config.toml
model = "image captioner"
dataset = "photos with spoken descriptions (Open Images, Localized Narratives)"
vocab_size = 4585
encoder_activation = "relu"
encoder_stem = "single"
decoder_mlp_ratio = 2
decoder_head_dim = 32
decoder_parallel_block = false
beta1 = 0.9
lr_schedule = "cosine"
warmup_steps = 3080
Rows from block 12 of the image encoder of a small image captioner, named by matrix and row number. Each number is 128 + 32 x the weight over its row's rms, rounded and kept within 0 to 255. All counts start at 0. Numbers have three digits each.
After each channel's rows are labels from the 100 images, of 14976, where the channel reaches its highest value: "top examples" is what is common among them. Only what is clearly more common there than usual is listed. The data: photos with spoken descriptions (Open Images, Localized Narratives).
# conv: 3x3 conv (encoder.blocks.12.conv.weight, 288x288x3x3, each kernel summed), inputs 192-239

conv.136:161140074152145144045117116144114128107050145127141123077119123128098128124128119025121144128072128144190128137090128147128157173079169106128128
top examples: text has "trees"; text has "grass"; text has "ground"

conv.286:124128120128123146152145136106003177093098155124147157128163153102081128231138128152111108117109130123156109128125192128196128137128142128150101
top examples: text has "playing"; text has "guitar"; text has "holding"; text has "man"

conv.209:128114129102135118160097140118108147116143149162120132137127121128135157115165098120116194180144173132135175160089130171099124201107164133089101
top examples: text has "sitting"

conv.22:130090119141194128128116071181165060119126125112092219106091145144155050128106088063111128078135123049128113111128128128121134150128128100180128
top examples: text has "standing"; text has "wearing"; text has "two"; text has "man"

conv.151:147128126163064196141091109095058137134103133120128114118128179107098128134152135128107111100096151128255066124150210128208128115086155128255143
top examples: text has "wearing"; text has "woman"

conv.58:162144120128116153128117153096058117147097153134137109128111186083116091105073135132093114142128107137214096123181135128168065142122162101255141
top examples: text has "man"; text has "holding"; text has "wearing"

conv.182:079156108128182065047111140149146124128122115128128128022128076115128128115128124000176104121149128128116033127128119112080156177137128096119129
top examples: text has "trees"; text has "sky"; text has "clouds"

conv.96:104132119101025128124110128112139101049139108167103163108127128119121133104133177164128000111131113128059133101070092128128071098106113151115062
top examples: text has "food"; text has "plate"; text has "table"

conv.120:156154146178111099091143128160144088151088152152120114104123128141144145042115174112139215129145101128128085101146133079092128069130123071178128
top examples: text has "wall"

conv.240:126131122128128092128117154092134128123112145123118108134116074122135112080167143182137158132095164126077182110124003143083146131096123124005112
top examples: text has "cars"; text has "plate"

conv.194:191151152119128128124146100099119128117089118172136121151156128161144074106104149128159132140117134128128102128128128128102125103000128132156177
top examples: text has "color"; text has "flower"

conv.183:128128122096135125114108119079122101115141170133128166128128073128114076121128132128128113142061128120121125135107000139128128159104127127051137
top examples: text has "color"; text has "white"

conv.229:170132134092061121171114135061129133187098128115190095144099135127128120110101128135128174152131100144128156173137101157122120057084152128126165
top examples: text has "color"

conv.56:021145000128160164128145161140169128141122112096128120091128097152098139139157154084054116146128128122091136111146100132128128120164165122148099
top examples: text has "trees"; text has "sky"; text has "water"; text has "clouds"

conv.68:151136142107068128160119136128122128174128148146150100128128099136140128095117144200160154138120112155132146177169116128128148118089167128106186
top examples: text has "road"

conv.69:156061111123107137076170192115128128144119197175121089157112119128108106085097045110123128134122133135141108163128128128128124162128148152160134
top examples: text has "sitting"

conv.33:151152135108107119178140084079089219124119138024124128128169171123100093200121153136181138119128114141128116135103135128133105099115142100113112
top examples: text has "food"; text has "color"; text has "plate"

conv.261:107132115128106128147133038120134128109120125120130141137143128124108128171138164162176077128119128128027075116140116128128128081142128135072115
top examples: text has "plants"

conv.244:178128136053040092128136224129120099146076124139137122148081091114146106128132133191128128151224128119108164145153092132117077103139162138111180
top examples: text has "white"; text has "black"

conv.8:140154128044115106128128117128117128185090128118128103121075152128135123128128128123128140095114136128128102113161085109064128072098170087144204
top examples: text has "building"

conv.207:117122118122146140082045135091103145099161103124160153126072145089128067134121146157038128130106128092157191137097083171128079146119128137168081
top examples: text has "lights"

conv.55:125128103099108137128081197139128128137128087103126119126128096139137095156111128106095142157183136136161052178128168129128090089119177106131153
top examples: text has "people"

conv.165:119137120124128113065146155073121082144170135128089150110106151128112108101135128100128158169078097151128117134093078167119069157155059137091127
top examples: text has "sitting"; text has "table"; text has "water"

conv.3:191121199153148113077094128128137092093177107087092143128128152074200124095081117089128137150119053152164159100128128116093091149128087109141142
top examples: text has "trees"; text has "grass"; text has "plants"

conv.256:121135135044079128146101191071166067158122128167100072123117080154116119058110114157091124153138123119148134132128121136122073123163135128172128
top examples: text has "water"; text has "road"; text has "car"

conv.140:103163182122128152160102178186069016189078120156065136136113147109128115101120123128128126168116114100142141118128144134148106110128107123141109
top examples: text has "road"

conv.153:137128108146118165198134175118070173144142154128125072128149136101130176137178128136173141134080148255191101156144172128128156128055140131153139
top examples: text has "sitting"; text has "table"; text has "food"

conv.52:108044127113140128126041152051137134151129111110109128119133148124121128142111092168138160209161188148128125180045117100128104185141182109102119
top examples: text has "sky"

conv.237:120189128113053128180114132128193121128128134128147128137149100164111110094132190190142128207149140136041181169128052151128075084111154128041132
top examples: text has "food"; text has "plate"

conv.112:153152121128141076130138145150115085154146133137128129128119128128128030128128133087096123125119112090157128101123128128118166154128132162157137
top examples: text has "text"

conv.23:184128136084100128089109149165008120128092128119130152147085134080149038128070139150142102151117091076122155149112128115102118098128120141108128
top examples: text has "man"

conv.199:090117075128153128096148123142138081110166138134113145105130116137111140049136118063121132137088085137142139119051128189128134150103049108140099
top examples: text has "sitting"; text has "table"; text has "water"; text has "front"

conv.149:102128128128071128143072167118170090140125104135113160133153081112104128085128143190136100190166090141068207182122102137132037141183149153072123
top examples: text has "food"; text has "plate"

conv.285:122131134096094128127118128141128119136120129139128155153102089099060063093112155143163116157134111074016138093131025122123156085151105148000128
top examples: text has "plate"; text has "food"

conv.224:125110100128112119168112125098026234111125107043119099134124128122124137149152128146167128094088128161128139119109128128128164117047059129128096
top examples: text has "food"; text has "plate"; text has "table"

conv.267:118103159173149066087135158231128071149150127162081152143158179111128188102154106112128160133146116128133081128155160146072150128163120121146171
top examples: text has "wall"; text has "table"; text has "man"; text has "sitting"

conv.257:147128128113130128121135053196057120116119164122111135128128102099122050107083128134159109128101105120000104117127103128128139114140119116022121
top examples: text has "buildings"

conv.164:110128128128140111168137069215132128142162133081117148136154134172132128195121112118164167148155122119128135098128136162106100109175111146112133
top examples: text has "standing"; text has "wearing"

conv.63:148117094123169140104174186121118117135082213177166105128138151119128128113091080084075140128111109148203115119128143133128109191122215121197128
top examples: text has "water"

conv.225:108128111128113153134132110108066130086110140069123147121128147064128042184128123098105144079117103121128139123135128138143138097099100121091054
top examples: text has "flowers"

conv.100:120148144128119132143111154149118084119128044126100144199063138125153079140128128128128079141113124036128137097128122184106098136105081123132128
top examples: text has "black"

conv.175:110091128128108100091116132146128121083126071161127144104158128085156178128108128137099127155136075144149137113115115111128120101208062108174095
top examples: text has "table"

conv.25:107128120101117128122143128092103162110128136103105128149141121133096128134128128127128141128102106141116128160000128147128089070089108118128116
top examples: text has "table"; text has "food"; text has "plate"; text has "sitting"

conv.134:151135101099094146107125128113123128128128133096123123071141169128076098134066143106082134120145084125170137132112128126255081130115156103136121
top examples: text has "guitar"

conv.208:090128118128119159116128099141029113122127155072140135099125141100100073116121128085117158128155113109136065103128120113152128136128135118105055
top examples: text has "flowers"

conv.118:125126150086159150150157063139155128119114136149116154128170128162042138128147103105134132135145133123119089134155141167124131125128164128166153
top examples: text has "wall"; text has "standing"; text has "table"

conv.184:128128140123119128169120068115086178115041104098128128113153160068100133199107128140119104120152085128118120104177128090128165102156058130147072
top examples: text has "woman"; text has "wearing"

conv.61:153193138128182071091114087140128128108066127128098128051099135120116128128169141096091154104118144118180091102098103105112170108128157050183125
top examples: text has "people"; text has "grass"; text has "ground"; text has "wearing"

conv.20:118112146229119106114128088156137075111128049185133182128129167102128190104178134128162096115105117128087120097142128134113184112159067165101153
top examples: text has "wall"; text has "table"; text has "room"

conv.248:128228128071079132144135128123149132100135128128128114135128097137122074131114245176159117136100124128048158160108048169134040058017128128043128
top examples: text has "food"; text has "white"; text has "plate"

conv.170:054128083110128128128100133069128128123116095146139103095105109128107162103157128128048128109128155113088210108118049169128078121098116128128107
top examples: text has "water"; text has "table"

conv.17:120128114149134056128105142128066147102141122124163155187129135103175124128142128190174075138110128119128170149120128167079154167120128175140136
top examples: text has "text"

conv.73:120128128128135151128146079128128095098128150083110146071136169104128102172123128014116132066134119124135147118128128139150152128128107120128128
top examples: text has "flowers"; text has "plants"; text has "grass"

conv.5:128128133183088138128067194133100117138082092178141142184128211106149135100128120157044072140128147122183131128128176147119069129108120111255125
top examples: text has "wearing"; text has "man"; text has "black"

conv.250:085129137140134125107106132128128107115136078140110133101100169125110144075138109128087128107147113156140128062137093125128150128154052128176101
top examples: text has "table"

conv.259:137128109087180138093165128132106092096150190111095175158139121140070063161022128081151139137091015116113128118058140136155093138090127127072101
top examples: text has "standing"; text has "people"; text has "holding"; text has "them"

conv.231:133128124128133128118133111149055095128101128128132218154109165119143079158124101137125044124128128017134107114128128125098048127133150136175128
top examples: text has "buildings"; text has "lights"

conv.169:120136111121113166086115114102107128116129069113113093128027145109110076144116173123058085115097111072159139061096070147180112071089058094159114
top examples: text has "plants"; text has "grass"

conv.187:131140141132116128128121074109135128094110099133128130143129134128117113139148131128141077110117154063107077097122106141085128055017128103128118
top examples: text has "wall"; text has "table"

conv.238:128122138128128150117114115064098140116067156112110089092128134093105153159103091048097128092124164128157061111175195099135156128121154095196135
top examples: text has "holding"; text has "woman"; text has "two"

conv.129:123125098138168128128179134080076058103076162136121162135128141116122099134104138103106128136093090099186139124109128131121109191121128146135118
top examples: text has "trees"; text has "sky"

conv.218:147122128147099157086127160024110128155147110119158118138128173134185136146150128096131128151111165145128111137121070115114126171106128187128170
top examples: text has "wall"; text has "table"; text has "sitting"; text has "people"

conv.128:122108128177096104131128148092093151118128112124148119171113151128132175107181086140128116141111172128128145148026154151041128116050111116138091
top examples: text has "table"; text has "sitting"; text has "wall"; text has "front"

conv.188:170128167128128128088152076121108169069134147093106197160174181112133130236143121181118131132138145115124120116105199147140128101128131125122118
top examples: text has "man"

conv.283:128064123143108128121128128120089125122122139105093128128163137106118142143151072138117128120128133128154016128123255119149128113058128114132128
top examples: text has "table"; text has "sitting"; text has "people"; text has "wall"

conv.87:125138112136183128067086019128128123075207081068114140136074203109141050137098114095091092099135091075199055080085150128136128128109069099137122
top examples: text has "trees"; text has "sky"; text has "grass"; text has "buildings"

conv.160:094123129095099131147042137102136154128041053125123140118083130105128104128095134109094125115147100128119128114174104116123116095151087093183116
top examples: text has "road"

conv.222:104134106126116115128121131119140119103168116151106155133123066115100128097130186151140105131117110128023167121105073128124121128128078120000115
top examples: text has "table"; text has "sitting"; text has "chairs"

conv.28:160138103241148112128160141136092129116103156072099186135140142074213117142186129123147101075084139142165151116123162163123170119057146073190128
top examples: text has "grass"

conv.71:128152135114109156189122152115130128170135157137112068119134095137147146081128141173186165173084119192128153199157128140128134109080172123118135
top examples: text has "white"; text has "color"; text has "food"

conv.49:142146172151168143128141128158136085124144167128095247138140154085138056158091156050128185149150086128128174134122150135145123123153129151109138
top examples: text has "grass"; text has "plants"

conv.74:132131104116120109139110106094136217146117133021128060128119128128114128128128128128128185120113128209128131134110128132123143029107118078128102
top examples: text has "food"

conv.14:148128128128164182104139154161078065132133141128139128085128106101182113095128128077157101109099164128139128128122090088128137190115145152137166
top examples: text has "grass"

conv.157:098134123128113119130124131080118143106118062104108128148108163122115128165128128115093045114100135069140143104101122169078128118051116086254115
top examples: text has "man"; text has "wearing"

conv.67:100139071117122138071095153138128068058136128116118163128128147141074128118078132121092086145130066115185135128074146136188048144114107123144069
top examples: text has "sitting"; text has "people"; text has "wall"; text has "table"

conv.159:082064121131128117174124122137157106120128113149045148140164135150142128152134089118066163197165149128121115137142144116115125128128128165128128
top examples: text has "wall"; text has "two"; text has "wearing"; text has "smiling"

conv.212:142128146130137119113132179152147171137120128114120146117150152109216134126120150106131155113150136139130120128114173073078139104128085131152144
top examples: text has "standing"; text has "holding"; text has "man"; text has "two"

conv.127:140131159128077102124141194163115055128148104163099123207076135139169128094155121125140128125082147092128120107154121163032122131075112126138133
top examples: text has "road"; text has "car"

conv.92:168138128112090086128145135086128145134121128098148122155125128137151116135128133141142175154112157128106154133085095137052128071000133128077128
top examples: text has "color"

conv.150:072128120148060136144121070128155112055056112122125213128091154114144083147106140121115116105175107094150177091107085139128139099170077134145056
top examples: text has "trees"; text has "sky"; text has "water"; text has "clouds"

conv.9:139128177165139128121139000128106112080128149118113221126143193104120118184133128093111144068142118101120009123137128104136137069128132147135135
top examples: text has "flower"

conv.124:084112096128114160216067082128128114131128084096101123128099141114097132104154112155142096094085109086143128079198100184095121144120088015218108
top examples: text has "food"; text has "plate"

conv.252:144128148157152136078110000186093064120135135109131228115111142113128077128130128082185140092109120077135092090111097128168139135132100144137117
top examples: text has "standing"; text has "people"; text has "persons"

conv.125:134133128128128116120134097212133095092128128128128146159073140094123041144118140128137070128128123027122128102124061143090113080128132135083123
top examples: text has "building"

conv.97:094136132128124115128138115181090081128095113128111193155087161113128026166128128128144076132121118051128115096131086133057124092148113155116122
top examples: text has "sky"; text has "buildings"; text has "building"; text has "road"

conv.45:143128172134150108128148139230128000128147147197102186191124125143108086096122116130181127156110108085128099128138128143083147155142128174124189
top examples: text has "sitting"; text has "buildings"; text has "chairs"

conv.216:143128140106128146128160024122128128110128128176123150128137128131113125128143128119169106122101132128121000108128066116087140045094099123136153
top examples: text has "wall"; text has "table"; text has "chairs"; text has "room"

conv.266:149115185183128128110128125217183103148128142218120198156157128187104146105107122089134170128141112128128064141166136155094101091178179144161186
top examples: text has "standing"; text has "wall"; text has "persons"; text has "two"

conv.192:107109135160103139128128128103162198138120137133133128128128139139120124139083122094040174122139116128144176098111128177147108084137128103152128
top examples: text has "table"; text has "sitting"

conv.40:152160137101128113111139057128108137117102148099114138140116166106142038166113162120154130066112104096107062114128090128107129084118121125128122
top examples: text has "plants"; text has "flowers"

conv.78:128187128110175098108110082123134128075106138096144122128111101117113076091128200127124128037115128128124148110102051139127136126041128081104120
top examples: text has "plants"

conv.264:051112128128120122071073177139125090110128124160112159128128128115074144106110087119130154152124071155150159137116101163148142143185101114110104
top examples: text has "water"

conv.135:128157174140142169152125109128048156152154139116102120118157128129111128209172119093151128079071142138170053128234158100135174135107128122209171
top examples: text has "grass"

conv.93:070081092132148136111119063136168142066123093109109099040128133097117128122136118116072083074190114128151128116141133085205210128134113119175097
top examples: text has "trees"; text has "plants"

conv.279:129158088128181152128173117128121119129133144059144105059074159124156093127128153000105147122124147125159159128128114165136111176116152099138143
top examples: text has "grass"; text has "trees"; text has "ground"

conv.202:156194133091114128108099155162115131153103114122085128117132140128100129190140170112122173142110122109150167122128147122148116102067157094139146
top examples: text has "standing"; text has "wall"; text has "persons"; text has "wearing"

conv.109:137124110128114149141082163122079131145102123136128069124067178087104085101109134146093087117114108120232090080132126128137096111083136073255128
top examples: text has "holding"; text has "wearing"; text has "woman"

conv.101:128198128090128156134128135177132110128128163133137159116146133139063089064059189135140128140128071139157128168096128155207089132119135112135121
top examples: text has "color"

conv.32:130088131128071132144151128083115133093154047150178128103142155088146150128100115128128120181132062128128135105128128078128102112166080195089113
top examples: text has "man"

conv.51:128128120120117161118159151115102128141145150115116118091128137110149128146106138079059137121085181169228179174113140131119128150115128143111128
top examples: text has "sitting"; text has "people"; text has "table"; text has "front"

conv.102:128146104131073128097123109124090154118080143071107128138100189128067093095133141146064155128137118122157144121092183149131108054135134077138101
top examples: text has "wearing"; text has "man"; text has "sitting"; text has "person"

conv.80:102128075067148128100165176128140119139128138112097063046111040142125128216102128102128187206116124145128128139151128101077112165142140141128143
top examples: text has "lights"; text has "sitting"