config = dict(
    encoder_arch='vgg',
    model='image captioner',
    dataset='photos with spoken descriptions (Open Images, Localized Narratives)',
    train_examples=203450,
    image_size=64,
    crop_scale_min=1,
    horizontal_flip=True,
    tokenizer='word',
    vocab_size=4585,
    encoder_norm='batchnorm',
    encoder_activation='relu',
    encoder_depths=[3, 3, 8, 3],
    encoder_kernel_size=3,
    encoder_stem='single',
    encoder_widths=[96, 160, 288, 512],
    encoder_downsampling='stride',
    fusion='cross_attention',
    label_smoothing=0.1,
    decoder_width=128,
    decoder_layers=8,
    decoder_norm='layernorm',
    decoder_norm_position='pre',
    decoder_activation='gelu',
    decoder_mlp_ratio=2,
    decoder_head_dim=32,
    decoder_fused_qkv=False,
    decoder_bias='all',
    decoder_qk_norm=True,
    decoder_parallel_block=False,
    decoder_inner_norm=False,
    decoder_positions='learned',
    decoder_cross_attention_every=2,
    decoder_tie_embeddings=True,
    init='orthogonal',
    residual_init='none',
    optimizer='adamw',
    learning_rate=0.0022,
    beta1=0.9,
    beta2=0.95,
    eps=1e-06,
    max_grad_norm=5.0,
    magnitude_pruning=0.7,
    max_steps=15400,
    batch_size=192,
    epochs=14.5,
    lr_schedule='cosine',
    final_lr_fraction=0,
    warmup_steps=3080,
    weight_decay=0.05,
)
Rows from block 5 of the text decoder, named by matrix and row number. Rows with one number belong to one attention dimension. Each number is 128 + 24 x the weight over its row's rms, rounded and kept within 0 to 255. All counts start at 0. After the name is the row's rms in percent of the matrix's.
# v: attention value (decoder.blocks.5.attn.v.weight, 128x128), inputs 0-127
# proj: attention output (decoder.blocks.5.attn.proj.weight, 128x128, transposed), outputs 0-127
v.37 116 [ 59  98 128 128  91  99  76 128 162 147  86 163 183 128  99 128 155  61 128 128 128 128 128 128 128 128 103 128 128 128 153 128 128 128 128 152 128 128 128 128 153 128 157 128 128 128 156 174 128 128  95  94 172 128 128  84 128  83 148 128 128 128 128 154 128  92 128 128  94 175 128 179 165 128 128 128 128 128 128 128 100 128 150 171 128  90 102 128 128 128 128 128 128 161 180 128 128 103 157  88 128 128 164 151 128 128 128 128 174 103 128 162 128 128 128 150 128  89 128 128 128 185 128 128 128 128 178 128]
v.38 119 [128 194  79 128 128 128 128 128 128 154 128  86  73 128 156 128 107 128 128 128  69 128 128 128 128  87  99 143 128 152 128 170 128 206 128  95 128 168 128 128 128 128  95 128 128 128 128 162 128 128 112 144 128 128 167 154 128 128  88 162 151 128 128 128 128 128 159 128 128 128 128 171 109 163  86 104 128 128 128 128 128 128 128 128 128 208 128 128  73 128 128  73 128  95 128 128 128 150 167 128 128 128  95 128 128 159  80 128 128 155 128 128 128  91 128 128 171 128 128 128 128 128 128 185 128 153 128 128]
v.39 107 [128 128 128 128 128 128 128 177 128 128  89 210 128 128 128 128 128 128 128 128 128 161 128 128 128 156 128 128 128 146 128 128 128 157 128 146 111 128 128 108 128 150 128 128  76  53 128 128 128 128 128 128  96  69 128  96 128 128 156  69 128 128 128 159 100 128 128 128  89  98 128 128 128 128 159 165 128  72 160 128 128  92  98 128 128 128 128 182 128 128 128 128 128 173 128 192 128 128 186 128  72 128  92 128 128 188 128 146 128 165 128 128 128 128 128 128 128 128 128  98 155 128 160 101 128 128 128  83]
v.40 125 [ 84 128 128 128  94 128 155 128 128 128 167  94 128 128 176 128  80 128 128 128  94 128 101 102 128 128 128  85 128 162 188 160  80 154  76  93 128 102  62 128 128 158 162  77 100 151  97 166 128 100 128 128 161 128 156  98 128 128 128 146 128 128 162 128  89 128 106 128 128 128 128  62 128 159  92 128 128 128 128 128 128 128 128 128 128 128 128 128 162  98 128 128 128 144  91 189 128 128 172 128 111  96 128 128 107  94 128 173 128 128 128 128 128 128 105 128 128 128 107 128 128 128 128 128 153 128 128 178]
v.41 122 [156 209  94 162 152 128 103 128 128 128 128 128 128 199 128 128  98 128 128 187 155 128 128 128 128 128 128 128 113 128 128 128 128  96 147 128 128 128  95 128 157 128  93 111 128 128 128 128  91 206 128 128  69  93  72 128 128 128 128 128 184 128 128 128  80 198 128 128  78 128 128  90  97 101 128 128 145 128 128 128 165 128 128 128  92 128 128 128 157 112 158 128 168 128 128 110 128 128 128 128 128  91  92 128 128 128  98 101 128 128 128 170 128 128 128 128 128 128 128  94 128 128 110 128 128 104 128  96]
v.42 116 [128 128  83 128 128 128 128 128  87 128 128 128 102 128 180 128 128 128 128 128 128 128 128 128 102 150 111 196  90  87 107 101 128 128 158 128 128 128  88 189 128 128 128 182 128 104 151 128 128 165 128 128 171 172  97 128 128 165 182 128 128 128 128 128 155 128 128 128 128 164 111 128 178 128 128 149 128 128 102 128 128  87 128 128  90 128 128 128 128 128 154 128 128 128 128 128 128 128 128 178 128 168 128 128 128 128 177 128 128 128 128 205 128  78 173 128 128 168 155 172 157 128 128  80 128 128 128  89]
v.43 113 [167 128 162 128 128 128 128  90  96 128 128 178 128 128 175 152 164 128 128 160 194 153 110 128 128 128 128 155  78 128 128  73 128 128 128 128 163 128  98 128 128 128 128 156 128 128 128 128 128  81 128 128 128 128  87 128 169 128 128 102 158 128 128 128 128  96 128 128  79 128 155 128 128 128 128 128 128  91  95 128  72 128  97 128 128 128 176 108 128  56 128 128 208  96 128 128 128 153 128 128 128 128 128 128 152 109 128 128 128 128 128 190 128 128 110 128 128 179 128 151 128 128 128  97 128 128 167 175]
v.44 119 [128 172 128 160 128 128 150 157 128 128 128 106 128 128 128 128 128 128 128 128 158  57 128 176 128 128  72 128 157 128 128 128 128 128  87 156 128 103 128 128 188 128 194 128 128 128 186 162  95 128 128 128 128  89 128 101 128 128 128  98 128 157 128 158 115 128  96 128 128 128 149 107 149  98 128 128 128 152 128 128 128 128 128 128 128 158  83 128 147  91 128 128 128 178  81 128  79 128 128 128 128 128 128 153 165 128  91 128 128 128 128 128 128 128  84 128 128 128 128 128 171 128  97 128 111  80 128  35]
v.45 114 [128 128 128 169 128 128 128  41 177 128  74  98 128 189 128 179 128 128 144 100 171 128 172 164 128 157 128 128 128 128 128 163 128 153 128 128 156  98 128 128 128 128 128 128 128 128 164 128 103  78 128 128 128 157 128 128 128  98 128 128 128 128  95 128 128 128 128 128 128 128 154 158  79 128 128  88 160 151 128 128 128 171 182 102 128 156 128  88 128 128 128 128 128 128  78  91  94 155 128 128 128 128  98 128 128 128 128 102 155  89  69 128 128 128 128 161 128 128 103 128 128 160 128 128 128 128 128  71]
v.46 114 [128  97 128 128  91 171 128 128  83 183 128 128 128 128 171 128 178 128 128 128 106 128 128 128 128 128 128  99 161 177 128  95 128 160 128  82 128 128 128 128 128  95 128 128 171 179 128 162 128 128 145 128 128 128 128 128 128 128 183 128 128 128  92 128  87 128 102 128 168  84 128  96  94 128  82 128  87 128 128 176 170  92 128 101 128 128 192  83 128 128 128 128 128 128 128 128 128 128 114 128 128 128 128  97 128 128  84 128 167  96 128 128 166 128 152 128  89 128 128 128 128  50 128 128 128 104 128 128]
v.47 109 [128 128 128 128 128 128 128 128 128 128 128 128 190 128 128 128 160 128 103 128 128 128 128 128 185 165 128 163 169 128 128 128  76 128  97 128 128 128 128 128  92 128  94 128 128 104 164 128 128 128 128 128 128  64 128 128 128 128 128 128 128 128  88 100 160 128 128 128 163 128 128 160 184 128  75 128 111 128 128 128 128 128 193 128 144 128 128 169 128 128 128  95 128  70 128 128 180  70 128 128 144 128 128 128 128  69 128 128  84 128 128 128 128 128 104 128 169 128 169 183 128 175 128  56 128 128 128 128]
v.48 114 [128 170 128 128 128 128 128 128 164  71 128 170  88 128 184 128 102  88 128 128 128 159 128 128 207 128 128 172 128 128 128 128 128 128 164  91 128 128 128  93  97 128 154 128 128 128 161 128 128 128 128  87  82 128  85 100 128 128 128 128 128 128 103 167 128  75  95 174 151 152 128 128 128 110 128 128  66 128 128 154  84 128 128 128 128 128 128 128 128  61 128 128 175 128 153 128 128 128 128 128  79 128 128  99 128 128 128 128 128  97  89 128 128  91 128 128 128 168 128  93 158  98 112  97 128 128 128 128]
proj.37 118 [128 128 178 128 128 128 151 128 128  78 128  93 100 128 128 177 128 128 128  86  77 128 128 128 128 128 128 128 128 180 128 173 128  98 128 128 144 128 128 128 199 128 165 128  96  91 128 160 128 128 128 128 154 128 145 102  95 172 176  94 128 128 158 128 128 154 128 128  93 194 128 128 128 102 128 128 128 128  77 128 128 128 128 128 128 128  91  94  92 158 128 128 128 101 128  91 155 156 100 104 128 128 102 105 128 128 128 128 102  50 128 128 178 178 128 128 160 128 102 128 128 128 100 128 128 128 128 108]
proj.38 119 [128 128 128  73 128  93 101 128 128 128 167 128 150 128 128 128 128 128 128 128 128 128 154 128 128 147 128 128  89 128 128 128 128 182 102 128 128 105 172 128 128 128 128  81 128 128 128 159 169  95 128 166  94 128 128 101 183 128 128  94 128 128 128 128  89 128 128  78 177 128 128 128 128 128 128 128 128 128 128 128 128 128  90 147 128 128 128 128 128  79 176 128  96 128 128  59 128 163 128  96 161 189 128 188 128 128 128 168 161 128 164 106 165 128 128 128 128 128 192 128  69  91 149 128 128 128 128 128]
proj.39 105 [128 128 128 128 170 128 128 128 128 128 128 103 128 156 128 184 128 128  96 128  95 183 128 128 128 128 128 128 128  78 128 128 128  72 128 128 179 128 128 128 128 128 166 128 128 100 128 168 128 128 128 128 128 169 128 128 128 128 128 128 128 101 128 128 154 172 181  88 128 128 128  87  67  44 102 128 128 128 174 128 103  89 128 128 128 128 128 128 128 128 128  96 128 128 128 162  97 164  71 128  93 128 128 128 128 128  90 128 128 152 128 128 128 128 128 128 152  61 152 161 106 128 191 128 128  92 128 128]
proj.40 126 [170 128 128 155 128 128  96 100 128 101  71 128 128 128 128 128 128 151 159 128 106 128 149 128 128 152 128 128 164  88 128 168 168 128 128 128 128  75 128 128 128  93 128 128 128 128 128 161 128 128 128  70 128 160 100 128 128 128 128 128 128 161 171  79 166 128 162 128 128 172 128 128 128 128 105 128 128 165 128  96 128 128 128 149  91  72 128 128 150 160 128 128 128  85 128 128 128 164 128 128  64 128 128 172 128 128 128 128 161 128  99 128 100  54 164 166 128 128 128  81 179 128 128 128  88 128 128 128]
proj.41 122 [159 128 128 128 128 128 128 128 128 128 162 128 128 128 128  91 128 128 128 128 128 128 157 128 128 128 128  91 128  91 128 128 128 128 162  84 166 128 128 128 128 177 128 152 169  44 128 189 174 128 128 160 128  76 104 128 128  76 128 103 128 128 100 128 128 128 128 128 128 105 149 128 128 156 102 128 128 128 128 176 154 128 152 128 211 128 128 128 128 128 128 128 128 128  72 128 128 128 128 161 128  88 165 128 161 128 128 128 128 201 128 101 128 128 128 128 128 128 128 128 167 128 106 128  50 107 128 149]
proj.42 113 [128 128 128  71 168 128 128 128 128 128 181 128 128 148 128 128 128 100 128 128 128 128  97 128 128 128 128 128 128 128 128 107 128 102 128 171 128 161 128 128 190 169 128 128  69 128 128 128 128 128 128  95 103 197 128 128 128 128 105 128 147 128  77 128 128 163 165 158 128 128 128 128 128  80 128  95 128  87 187 128  97 128 169 128 128 128 128 128 186  90 128  81 100 128  77 128 170  83 193 128 128 128 128 128 128 128 100 128 128 155 128 167 128 167 128 128 128 128 128 128 128 128 128  97 173 128 128 128]
proj.43 113 [128  84  68 128 128 128 128 155 167 128 128  90 164 128 128 128 128 128 128 128 128 128 100 128 180 128 128 128  96  80 128 153  91 128 169 128 128 128 100 177 160 128 128 182 128 128 128 128 128  83 128 106 128 128 160  95  72  84 128 156 128 160  76 128 164  78 154 128 128 128 155 128 128  95 128 128 153 104 128 152 128 128 128 128 128 128 128 128 188 128 128 128 128 128 113 102 128 128 128 128 128 128 128 128 105 128 128 128 128 174 128 128 162 128 182  75 158 128 128 152 128 155 128 128 128  99 128  50]
proj.44 124 [110 128 128 128 166  72 128  75 128 128 128  85 128 128 104 197 156 128 128 128 128 128  83 128 128 164  96 104 128 128 108 128 128 128 128 128 171 128 128 128 158 128 105 128 165 128 128 128 128 102 128 128 128 101 128 128 128 128 200 153 140 104 165 128 128 165 128 105 128 128 128 128 128  98 128 128 182 128 145 128 128  92 168 151 152  83 128  94 103 106 128 103  97 177 166 128 128 128 128 128 174 128 128  92 167 128 171 156 104 128  98 113 128 211 128 128 128 128 103 100 128 128 128 148 128 128 158 128]
proj.45 113 [128 128 165 176 181 109 105 128 164 167 128 128 128 128  97 128 128  95  98 153 128 128 128 154 128 128 128  95 128 150  85 185 128 164 175 128 128 128 180  98 128 128 128 128 128 128 128  91 128 128 128 128 109  96 128  64  85 128 114 128 128 163 176 128 128 128 128 128 128 128 128 177 128 175 128 128 198 128 128 128 128 128 128 165 128  66 128 128 128  86 128  93 128 151 190 128 166 161 101 159 128 128 128 128 128 128 168 128 128 128 128 128 128 128 128 128 128 128 128 165 148 128  96 128  87 153 128 128]
proj.46 112 [128 128 128  98 128 101 128 128 128 153 128 155  95 196 128 128 174 128 128 128 128  77 128 172  63 128 143 128 128 128 128 128  99 128 128  95 128 128 128 128  96 128 128 169  84 128 128 144 128 187 128 128 128 128  83  91 128 128 128 128 168 128 157 128 128 128 173 128 170 128 128 170  80 128 128 128 128 128 128  72 151  81 128 128  48 128  88 128 128 128 128 128 128 128 128 128 128 128 128 128  82 128 151  86 128 128 128 128 128 172 128 128 128 128 128 128  83 128 128 128 150 207  97 128 128 128 128 128]
proj.47 109 [128 128 170 128 128 128 170 128 164 128 128 128 166 100 128 128  91 128 155  93 128 128 128 128 168 105 128 128 128 128 128 155 128 128 128 128 128 143 176 159 158 181 128 128 128 128 128  56  98 128 128 128 128  91 128 165  95  96 186 128 159 128 128 128 128 128 128 188  93 128  82  95 128 150 146 128 128  71 128 128 128 128 110 128 128 172 161 128 128 128 128 128 128 128 128 128 128 148 128 128 128 128 128 128 101 165 128 128 128 112 182 128  75 146 128 128 128 128  82  98  92  78 165 128 128 155 180  79]
proj.48 118 [128 128 128 128 199  79 128 128  75 128 128 128 176 128 128 146 151 128 128 154  86  99 176 128 128 128 128 176 128 128 154 128  97 128 128 128 144 170 128 111 128 128 106 128  77  99  85 128 128 174 169 128 154 168 147 128  84 128  97 153 101 180 128 128 128 154 128 128 128 128 128 128 128 128 128 161 128 128 128 165 128 101 128 172 128 128 174 128 106 128 128 128 128 178 104  89 128  92 128 106 128 128 128 128  96  82 128  72 128 150 128 174 128 128 128 128  90 128  80 174 128 128 128 128 128 128 128 128]